From a checkpoint of a small contrastive image-text model.
Model: 4.15M parameters, 24-pixel images, encoder arch convnext_v2, encoder norm layernorm, encoder activation gelu, encoder moe top_k, encoder patch size [4, 4], encoder layers 6, encoder width 128, text encoder width 128, text encoder layers 6, text encoder norm layernorm, text encoder activation gelu, text encoder moe top_k, text encoder num experts 16.
Data: trained on photos of plants and fungi (iNaturalist), 45211 training examples, 100.2 epochs.
Rows from block 3 of the text encoder of a small contrastive image-text model, named by matrix and row number. Rows with one number within an expert belong to one neuron, the router's apart. Each number is 200 + 40 x the weight over its row's rms, rounded and kept within 0 to 999. All counts start at 0. After the name is the row's rms in percent of the matrix's.
Before each expert's rows are labels from the 100 texts, of 14848, where the router gives the expert most weight on average: "tokens" is the input token at the peak. Only what is clearly more common there than usual is listed. The data: photos of plants and fungi (iNaturalist).
# router: router (text_encoder.blocks.3.mlp.router.weight, 16x128, trained with AdamW), inputs 0-127
# up: expert up (text_encoder.blocks.3.mlp.up, 16x128x128), inputs 0-127
# down: expert down (text_encoder.blocks.3.mlp.down, 16x128x128, transposed), outputs 0-127

# expert 1
tokens: ","; "class"; ")"
router.1,107,195,229,154,233,237,175,227,193,158,213,173,233,141,163,187,278,270,261,132,209,222,270,182,259,143,219,187,159,213,215,142,205,199,159,164,216,290,276,152,119,170,219,210,172,196,178,217,201,136,172,224,192,152,191,205,241,147,195,142,220,183,191,232,128,187,183,214,248,250,188,219,152,239,212,243,220,140,250,170,203,178,235,159,166,249,222,178,202,209,280,152,217,145,175,155,174,239,198,166,225,156,119,202,268,295,256,170,140,150,167,134,223,245,199,188,208,227,224,190,223,208,212,246,203,265,170,146,231
up.2,136,210,194,246,285,116,181,212,187,177,292,175,217,226,129,155,250,209,150,146,272,164,179,218,166,204,150,224,171,172,204,264,220,173,236,230,224,181,168,231,154,228,218,142,193,216,118,252,221,190,198,197,170,236,199,208,221,105,160,208,201,217,226,284,223,210,122,283,258,192,176,232,299,143,264,226,165,292,220,182,179,173,202,245,187,205,172,210,201,176,239,167,248,174,212,151,204,239,187,232,219,225,231,181,240,159,194,155,227,216,149,212,157,191,209,203,129,225,151,158,238,132,161,183,246,169,194,194,255
down.2,166,137,231,260,174,175,237,243,194,184,217,174,228,222,165,152,218,214,182,119,187,205,208,163,264,172,201,174,216,218,217,208,247,181,273,221,192,212,175,184,135,169,185,184,179,282,227,172,154,281,200,195,175,182,149,265,232,134,198,202,246,201,259,231,238,264,112,234,260,272,177,205,221,138,271,250,244,200,252,198,227,118,210,188,227,255,190,197,207,171,171,209,206,132,251,231,137,252,158,246,234,224,229,165,193,234,200,194,146,240,164,117,133,197,200,138,147,198,199,135,232,183,141,194,226,122,213,196,227
up.3,042,188,182,218,229,234,224,229,301,156,216,265,219,167,141,160,176,180,126,250,109,220,148,238,155,179,214,236,224,149,163,240,221,106,227,272,198,189,149,162,222,265,151,178,192,256,240,198,268,213,211,179,221,187,158,193,163,274,182,160,197,159,216,199,114,172,221,194,148,123,278,225,217,187,232,185,233,217,196,188,174,178,231,245,208,168,166,234,192,261,191,177,131,209,223,221,184,117,207,207,210,272,247,137,210,160,198,186,276,169,249,214,219,173,162,195,237,104,253,223,229,238,195,194,223,180,214,203,220
down.3,033,229,178,164,221,231,196,194,174,250,135,196,99,210,207,214,201,108,161,314,175,220,191,217,198,212,186,194,243,190,232,222,204,203,174,246,191,214,200,232,272,276,189,165,232,258,187,227,198,142,208,102,186,193,217,147,153,287,206,233,165,126,142,155,184,239,238,181,216,172,216,160,220,198,228,201,194,264,151,190,217,253,182,186,196,189,143,178,165,300,192,160,218,223,136,133,239,188,254,198,157,192,174,231,209,138,212,187,209,188,172,208,213,227,212,209,217,236,188,279,187,190,338,177,190,201,147,139,218

# expert 14
tokens: "polypodiopsida"; "polypodiales"
router.14,096,145,180,210,258,230,150,148,174,223,173,207,151,130,221,147,209,158,159,220,209,163,157,150,215,219,226,186,151,216,215,198,195,209,247,226,265,198,233,228,215,219,145,151,199,105,239,137,194,223,263,268,136,208,136,253,250,197,252,165,210,190,120,230,245,167,198,134,199,228,175,159,219,145,218,201,192,197,201,152,227,159,190,269,192,283,197,227,191,212,200,186,188,250,253,227,283,210,188,290,153,207,207,199,244,169,188,248,268,187,248,253,205,276,214,142,182,250,183,152,267,194,228,205,168,206,122,234,249
up.2,161,247,171,201,112,172,168,337,170,273,246,250,222,229,222,211,108,205,209,255,177,226,156,177,179,240,217,230,163,176,221,197,209,176,216,173,163,256,185,221,167,218,205,220,162,202,152,224,232,163,170,238,190,167,201,247,135,173,125,270,245,200,278,215,263,222,303,210,233,200,140,184,208,223,220,228,190,252,168,219,190,262,209,199,225,217,123,140,191,280,217,210,213,248,130,180,197,229,217,234,197,215,192,202,148,175,207,200,204,189,214,163,164,146,186,114,179,206,159,188,205,144,211,156,204,127,215,224,117
down.2,138,182,295,239,198,230,170,249,201,191,207,244,257,200,149,155,163,183,215,126,129,244,217,253,249,170,196,176,213,301,147,187,216,194,140,204,330,146,121,174,160,187,158,187,199,243,257,256,224,148,266,169,196,161,238,236,196,236,195,208,225,146,187,166,196,214,222,221,128,257,184,144,157,183,221,261,260,207,249,186,219,242,264,181,160,177,255,187,177,233,143,193,247,166,206,235,148,171,215,209,232,184,243,210,146,252,222,202,188,142,201,216,176,172,232,230,217,139,186,209,183,257,228,228,165,186,177,171,138
up.3,161,170,151,148,251,159,103,274,149,245,216,163,180,228,222,190,198,207,193,311,181,161,187,158,82,186,214,207,219,151,245,226,271,150,274,215,184,244,209,205,195,246,236,235,161,141,209,184,191,220,224,266,166,175,182,225,184,133,206,200,211,224,221,208,193,151,208,229,147,165,227,218,230,231,154,159,184,168,220,182,185,181,241,207,212,125,232,254,163,252,236,184,163,187,211,182,160,163,189,232,158,247,216,211,233,112,195,240,252,136,226,234,132,215,282,185,179,198,174,158,297,219,226,212,222,192,270,223,233
down.3,165,170,199,222,214,143,229,255,195,191,195,195,236,172,132,232,194,176,193,207,225,177,233,100,177,199,262,251,195,218,249,242,197,91,169,250,196,190,136,203,211,216,237,262,133,247,243,216,183,160,205,174,177,182,223,229,214,242,182,157,140,235,176,219,278,213,184,181,197,331,163,238,261,219,183,222,268,255,212,166,195,196,152,210,250,246,216,154,160,209,174,236,164,215,217,157,230,236,116,232,185,221,117,167,201,158,304,141,187,220,210,213,190,249,128,193,170,240,141,180,230,160,234,157,186,162,211,172,197

# expert 11
tokens: "magnoliopsida"; ")"; "asparagales"
router.11,111,126,219,178,181,239,224,226,299,232,284,265,125,223,208,189,157,164,211,178,207,245,220,208,223,180,178,204,208,235,216,138,177,169,183,223,226,225,226,193,186,269,203,209,197,232,236,142,235,239,236,233,155,205,211,177,260,188,142,193,271,168,200,207,278,143,148,123,203,250,203,226,235,198,152,268,167,138,282,173,136,265,237,170,244,151,206,251,198,259,256,207,231,217,183,214,221,162,147,172,184,165,237,180,206,155,189,232,145,192,160,127,128,229,195,140,161,137,223,215,128,253,190,207,195,190,240,205,246
up.2,101,214,146,231,246,204,157,183,236,206,260,227,181,181,223,253,167,181,198,237,255,251,224,202,194,219,197,219,192,125,153,132,155,213,251,276,246,213,85,226,164,166,262,184,232,184,150,200,152,213,218,219,202,167,154,249,187,295,219,197,214,207,195,185,170,167,228,199,213,223,307,163,172,194,177,117,157,232,107,226,184,124,198,216,200,138,191,204,185,210,217,237,240,212,180,229,210,236,162,208,131,195,254,218,162,243,132,216,194,265,195,209,249,168,243,220,226,212,176,153,219,162,200,216,207,91,184,291,162
down.2,114,178,201,259,245,152,211,184,146,229,173,207,241,217,197,243,197,155,180,155,343,214,272,194,197,196,216,205,177,161,197,197,252,105,135,210,165,146,193,111,207,223,203,207,170,176,173,235,180,212,116,221,217,183,127,203,198,218,195,161,201,245,194,251,208,161,227,273,218,164,255,141,177,214,200,167,235,223,234,238,184,219,233,205,317,159,205,191,184,196,192,251,124,147,255,320,213,154,196,200,169,213,179,152,180,245,179,125,215,189,205,165,181,158,209,171,178,240,155,205,211,200,263,229,226,172,250,231,168
up.3,062,215,113,188,109,186,214,265,212,223,282,192,281,255,217,192,203,227,201,197,161,243,235,143,173,163,201,224,244,142,181,210,147,193,204,174,189,205,146,212,221,203,183,240,210,235,185,242,184,230,174,280,214,144,282,191,236,174,170,207,177,196,229,196,97,249,192,168,281,270,194,151,182,222,210,191,154,290,193,193,195,135,172,176,164,193,142,200,152,183,155,249,206,232,233,250,163,202,202,227,226,261,260,129,183,215,177,189,201,272,181,183,180,105,182,209,262,191,301,167,157,169,181,210,180,176,217,238,189
down.3,051,191,221,178,236,233,209,169,189,219,130,203,228,160,219,127,188,191,187,238,211,149,178,177,148,229,183,170,205,131,187,208,247,110,242,158,239,189,262,247,184,189,219,206,264,129,229,256,263,197,229,172,177,268,166,214,224,140,249,182,203,184,197,288,147,176,193,161,178,191,242,221,140,311,205,143,104,102,226,215,178,251,181,242,209,185,238,245,167,224,206,204,149,244,183,169,263,205,223,190,237,218,156,222,239,190,201,138,274,203,189,215,276,187,159,148,250,217,185,229,259,174,150,151,153,202,208,224,183

# expert 9
tokens: ")"; "("; "magnoliopsida"; "-"
router.9,085,175,234,248,175,204,208,215,194,177,180,247,187,194,156,196,162,178,243,159,164,244,247,229,253,169,250,145,182,250,197,185,233,118,236,277,278,199,215,178,210,189,209,131,223,256,257,224,164,187,182,229,159,196,215,262,185,225,137,196,127,226,199,181,193,250,165,152,155,157,192,142,184,263,284,216,242,233,159,205,161,183,314,161,256,249,222,98,137,129,218,209,145,260,168,195,205,208,180,200,215,197,163,175,202,209,237,164,170,224,132,178,228,208,159,205,212,199,274,210,170,202,197,150,225,143,106,182,198
up.2,116,176,201,152,145,217,246,256,210,277,165,162,203,225,188,246,221,247,122,199,198,201,165,237,212,216,222,238,177,44,197,222,273,238,158,218,216,233,176,159,270,201,213,173,218,141,228,162,187,143,215,203,221,159,226,124,183,206,196,215,194,169,262,203,223,169,265,153,232,176,180,129,240,273,127,193,207,198,237,172,215,179,166,193,231,232,225,178,162,208,195,202,190,209,121,159,225,151,183,207,194,138,221,273,192,216,151,257,192,205,208,202,173,233,262,158,223,115,239,175,181,225,228,154,265,130,278,227,223
down.2,092,144,188,223,253,195,174,179,176,233,177,239,194,216,235,200,144,206,245,154,271,208,202,234,154,160,156,155,256,263,218,157,188,201,200,189,151,211,233,229,107,163,256,194,169,204,252,213,122,239,113,126,184,173,165,189,158,220,221,194,214,150,131,249,198,232,265,262,203,195,202,199,159,184,187,198,239,160,199,295,172,251,246,228,225,185,175,277,232,214,223,202,279,116,278,208,193,204,217,121,163,225,174,211,224,258,226,127,208,156,208,190,215,168,194,297,126,195,190,184,171,158,208,267,206,222,209,193,197
up.3,033,152,183,194,279,152,150,231,210,229,254,175,148,183,247,240,220,228,189,104,195,139,170,180,191,213,218,226,111,80,189,260,208,201,139,246,297,201,183,253,268,204,211,184,161,135,229,183,308,123,165,258,228,193,160,188,185,221,248,228,234,199,155,258,184,179,257,266,215,211,240,197,210,217,142,161,226,203,245,200,189,173,173,177,182,199,231,202,169,173,245,196,192,209,259,204,226,145,254,165,169,175,226,204,210,181,217,226,281,211,157,175,196,172,190,137,276,224,174,180,181,210,136,225,184,228,173,196,160
down.3,024,171,184,144,235,189,143,203,257,251,179,224,153,190,199,197,167,174,185,186,236,181,227,236,165,179,203,144,215,205,303,183,260,217,176,206,123,185,202,187,199,249,193,206,169,210,178,166,200,257,134,193,237,206,154,146,197,157,244,241,192,211,206,200,227,179,173,265,232,171,191,161,262,154,304,209,272,208,139,202,173,197,254,230,275,166,215,240,209,168,253,190,197,176,298,221,285,185,224,190,217,225,212,158,157,112,159,246,222,248,214,165,154,189,142,211,86,99,148,212,199,183,223,215,183,182,245,166,225

# expert 5
tokens: "-"; "magnoliopsida"
router.5,082,178,251,185,149,172,208,132,142,175,173,194,197,209,181,156,182,156,209,101,138,278,205,191,222,158,291,124,175,284,185,204,120,150,213,221,216,221,159,223,165,220,140,151,163,218,226,252,165,219,203,140,176,210,199,251,183,216,180,179,177,239,185,136,248,288,168,154,206,225,182,227,169,209,190,236,240,222,140,163,165,186,185,141,207,195,184,113,164,145,195,228,199,220,267,241,196,140,197,196,198,206,147,147,208,213,256,184,163,179,227,166,242,200,102,192,164,147,231,213,195,229,287,187,204,199,144,147,236
up.0,125,241,176,132,319,228,156,247,206,152,243,205,151,164,242,199,230,236,204,263,203,151,167,268,162,260,228,179,192,152,160,220,207,234,134,182,133,190,253,256,185,228,131,204,202,172,185,135,248,196,220,291,200,119,199,192,269,163,248,236,194,220,201,237,188,144,197,139,196,125,181,212,177,120,225,145,201,154,236,179,233,151,193,283,148,138,229,229,218,167,222,175,190,192,195,208,213,187,233,172,199,202,283,263,145,251,167,243,245,177,207,202,163,222,246,167,209,186,224,157,211,147,207,220,197,246,219,210,210
down.0,133,194,238,207,261,195,195,239,194,257,110,182,241,141,189,159,245,175,129,219,211,111,203,224,220,162,261,203,184,191,267,205,281,177,244,172,247,263,233,173,178,131,235,201,190,233,180,158,250,170,212,136,143,201,92,200,190,219,217,150,204,223,200,204,263,254,203,232,235,161,114,182,222,239,204,215,215,173,205,271,210,205,231,194,277,311,192,178,184,145,152,156,166,253,170,169,216,236,174,222,192,209,164,162,206,238,251,120,199,140,197,154,233,238,151,217,164,201,181,244,174,194,200,210,217,171,174,138,236
up.1,078,211,182,165,232,165,216,283,134,258,241,162,245,235,198,194,166,169,231,241,196,180,181,266,145,219,156,223,201,148,142,149,185,284,272,210,159,208,269,176,239,154,191,273,199,175,190,180,231,156,182,180,256,194,236,220,238,94,116,179,205,197,148,188,159,193,252,305,222,218,192,177,196,274,213,182,123,188,151,226,174,223,266,175,186,227,261,241,178,264,185,204,223,173,192,144,213,184,209,171,161,192,213,235,196,221,153,209,194,226,209,213,193,161,201,235,260,107,168,215,201,152,155,169,178,173,254,261,251
down.1,072,191,275,205,222,228,195,150,213,166,214,254,205,147,170,190,192,230,200,176,259,168,228,231,237,144,276,232,204,161,147,215,174,255,207,234,207,175,196,201,165,163,202,192,263,220,166,175,187,192,184,220,165,184,114,246,262,222,118,186,206,143,243,188,160,205,211,146,196,232,199,251,228,219,255,233,235,197,198,210,250,140,194,170,92,159,263,205,154,210,206,169,246,73,237,260,187,166,188,221,212,323,204,217,172,177,221,221,229,119,230,223,159,249,236,253,173,187,192,118,217,201,222,263,134,173,215,212,185

# expert 13
tokens: "class"; "tulip"
router.13,108,154,189,146,300,286,209,172,181,266,172,172,198,175,214,188,162,221,190,197,270,163,173,190,122,121,218,207,229,194,174,205,210,203,224,222,187,180,166,190,199,218,202,239,192,92,219,224,162,197,148,145,179,222,183,203,202,211,255,164,170,213,241,188,173,204,177,235,128,144,171,231,246,227,265,170,135,201,125,286,273,212,205,225,235,175,279,269,179,168,135,220,196,231,230,166,209,181,212,225,217,219,217,184,233,136,258,204,240,173,253,184,230,167,244,257,221,246,266,309,205,260,202,209,252,187,221,194,248
up.2,130,217,215,182,132,238,226,232,229,256,179,127,161,195,212,199,212,278,203,207,249,201,241,240,243,264,196,149,218,243,189,222,258,236,131,214,182,305,177,212,162,164,253,235,256,277,236,152,267,236,136,173,197,196,139,150,196,172,132,179,247,243,188,204,177,200,154,271,241,211,243,150,166,214,131,222,298,155,238,189,192,187,250,200,233,189,217,176,221,174,203,160,235,167,128,180,161,233,214,133,190,204,184,223,182,257,201,165,172,146,158,167,137,217,156,140,181,174,250,154,218,151,241,232,242,215,181,170,178
down.2,186,155,248,233,159,249,300,220,230,190,188,190,167,165,163,200,180,206,189,89,250,217,210,254,246,182,223,209,252,166,164,186,206,232,107,254,235,211,138,229,150,119,185,240,194,213,201,220,166,235,152,163,213,225,153,198,204,204,178,201,243,123,247,230,153,212,149,243,201,275,182,148,209,169,212,259,256,255,222,178,213,174,252,210,213,170,251,178,189,172,207,208,220,152,177,229,147,287,169,242,225,271,139,190,165,182,276,130,149,194,161,191,243,220,175,173,217,228,250,192,170,178,201,178,246,104,156,217,194
up.3,082,150,168,176,242,143,141,266,180,204,132,166,166,155,171,118,233,195,226,235,139,168,199,221,256,165,234,145,245,175,253,118,179,226,200,154,176,274,277,144,204,229,226,271,155,170,271,175,186,219,229,229,191,135,193,219,106,152,247,201,215,179,191,273,263,202,171,163,259,238,208,120,197,191,212,223,209,146,280,178,167,133,166,176,214,214,164,209,169,222,184,247,167,173,215,209,238,233,222,239,179,176,199,258,245,234,234,155,198,189,237,191,222,268,175,176,251,169,160,180,233,240,213,192,250,239,209,195,253
down.3,063,200,178,151,205,228,229,131,212,244,165,186,190,261,243,145,129,180,165,150,236,219,154,224,224,216,168,254,169,207,170,256,151,219,206,273,171,226,115,303,198,229,231,139,224,237,170,196,193,216,139,110,216,244,216,200,161,243,171,194,176,162,172,149,202,287,198,235,194,203,210,231,279,173,196,191,203,297,116,193,230,226,202,231,180,241,224,214,168,280,220,170,289,206,146,148,182,160,244,217,160,192,210,198,225,179,239,179,192,204,130,216,217,207,238,257,169,160,231,224,144,206,206,208,156,189,116,148,212

# expert 2
tokens: "-"; "("
router.2,113,149,163,249,205,164,207,206,177,204,211,234,253,182,228,211,110,122,265,196,149,150,119,167,254,167,165,214,160,223,215,241,149,196,241,157,183,152,211,240,222,144,181,173,171,207,167,140,199,241,190,208,238,208,251,214,91,197,258,241,199,142,230,188,212,224,176,188,174,198,198,252,211,195,257,159,164,183,190,190,258,246,185,226,230,181,108,261,172,168,186,243,142,239,211,205,220,217,225,210,268,264,253,165,183,161,172,163,212,220,286,264,223,147,171,186,187,208,186,182,255,171,119,146,140,207,177,291,223
up.2,112,217,221,169,164,197,114,193,141,275,140,184,237,183,204,171,82,236,203,181,220,199,196,213,200,231,237,267,177,229,161,192,245,155,201,220,179,262,145,122,215,260,240,192,177,89,263,242,197,164,172,269,142,188,194,196,189,173,131,281,213,235,205,168,262,189,233,175,174,192,200,201,178,225,142,237,204,235,210,219,174,227,224,233,250,230,129,207,206,135,152,161,170,268,185,201,165,138,228,205,226,116,241,233,147,253,185,250,217,159,231,181,179,200,209,211,246,216,193,174,249,241,251,237,215,217,220,191,127
down.2,086,194,185,220,239,214,336,194,245,157,233,214,126,193,211,185,274,118,137,200,205,208,206,200,191,201,152,169,243,155,214,182,179,189,173,196,195,119,215,260,259,188,209,174,200,284,136,178,200,211,222,107,218,231,234,239,152,270,276,208,245,175,195,186,185,227,173,172,224,264,178,200,213,192,308,214,171,168,147,164,255,204,145,196,180,160,230,173,144,276,185,216,213,212,180,156,232,279,208,205,210,239,143,197,234,170,237,157,171,251,174,150,246,191,184,171,232,190,161,264,166,173,176,131,199,148,197,195,222
up.3,099,227,264,193,241,187,209,244,181,253,171,208,215,253,281,121,188,203,154,174,171,181,194,183,189,204,191,285,243,177,180,309,235,240,166,215,208,186,134,211,243,199,240,206,223,194,143,127,167,246,227,239,182,197,192,219,280,178,175,181,191,161,210,179,258,219,202,147,248,170,200,205,275,185,208,97,227,250,235,173,216,205,235,185,238,205,163,180,208,222,126,171,207,208,179,135,173,180,246,207,200,247,254,219,74,210,160,243,185,142,210,164,150,178,226,172,108,174,280,191,191,217,200,150,228,126,233,213,204
down.3,101,156,208,254,198,214,329,265,188,196,165,212,180,205,183,219,221,217,204,159,228,210,155,180,258,165,194,194,260,184,216,187,229,210,129,206,145,223,178,225,255,120,201,165,250,235,245,203,134,198,171,124,227,203,190,150,164,196,255,178,197,194,209,244,174,270,201,146,286,268,147,194,240,218,241,209,215,170,158,216,222,226,202,180,254,227,141,215,154,194,152,235,161,269,150,168,208,175,157,232,235,140,182,196,162,154,189,193,137,257,166,184,205,235,202,148,210,253,256,260,210,197,191,121,237,76,181,187,216

# expert 3
tokens: ","; "class"
router.3,116,264,186,185,195,233,190,185,294,179,236,273,167,256,232,180,230,158,209,222,184,206,193,114,212,297,207,270,181,185,204,271,193,169,227,208,175,175,177,174,227,234,211,154,251,298,165,121,250,191,200,210,228,204,210,243,157,297,182,188,176,179,161,163,173,161,173,208,256,288,274,248,214,244,202,197,229,229,149,148,136,170,161,266,232,92,136,203,183,256,183,221,206,187,192,158,219,177,231,220,149,215,213,179,206,201,187,206,249,229,169,222,157,161,204,129,192,211,206,197,255,164,177,161,162,139,221,198,237
up.0,146,222,150,201,184,250,202,246,189,179,185,196,202,145,240,227,226,229,247,169,196,212,142,212,216,154,244,257,259,224,149,255,254,232,172,172,147,167,280,207,203,191,211,178,208,223,264,148,175,203,147,213,219,219,204,207,173,188,234,281,180,237,150,209,175,165,250,210,286,225,217,199,174,134,219,153,152,135,215,199,188,217,229,256,177,169,237,180,244,159,128,252,185,217,134,182,163,170,182,204,248,240,198,235,173,273,179,158,185,216,231,114,158,197,201,107,252,124,194,103,246,108,270,156,231,194,192,225,213
down.0,166,216,188,244,143,173,176,254,255,200,171,182,236,187,176,187,220,203,203,189,159,271,177,193,241,180,190,221,295,253,177,219,220,174,169,212,227,216,203,159,184,220,153,222,179,263,267,214,179,191,253,213,173,165,188,292,194,166,222,260,205,196,212,164,229,182,222,199,212,296,172,157,180,148,238,191,290,213,205,174,213,166,279,215,188,208,233,185,218,175,118,264,150,169,267,215,151,213,182,226,224,219,195,181,98,227,169,216,123,213,236,123,117,135,168,85,217,153,199,145,240,188,274,193,230,185,224,179,191
up.1,107,249,180,185,171,150,158,227,109,243,159,112,291,181,160,244,269,186,137,171,164,175,140,226,235,202,208,209,218,184,175,282,208,204,251,106,150,158,236,243,201,211,188,246,235,247,268,187,194,189,226,211,167,162,249,249,171,142,261,183,144,233,146,231,207,190,239,230,221,239,175,184,164,176,179,193,142,177,275,187,167,190,188,181,164,237,234,160,213,128,158,242,204,254,217,193,171,178,207,286,215,206,235,120,139,237,219,170,218,195,238,207,214,199,203,178,229,200,137,169,237,166,275,222,242,193,251,174,256
down.1,112,243,189,211,176,218,161,120,217,203,189,210,132,249,208,183,249,202,150,241,210,252,185,249,247,209,151,226,203,256,201,194,193,163,133,150,274,220,266,203,238,260,148,200,249,276,195,241,188,164,301,204,147,139,179,263,178,261,214,274,184,206,242,161,260,215,192,117,195,197,215,181,154,255,259,164,241,137,177,178,156,191,208,178,166,175,240,223,165,223,268,217,231,203,230,176,216,183,188,225,202,278,203,181,183,155,188,212,183,226,142,104,204,120,203,169,196,162,157,193,173,200,241,167,210,253,266,140,169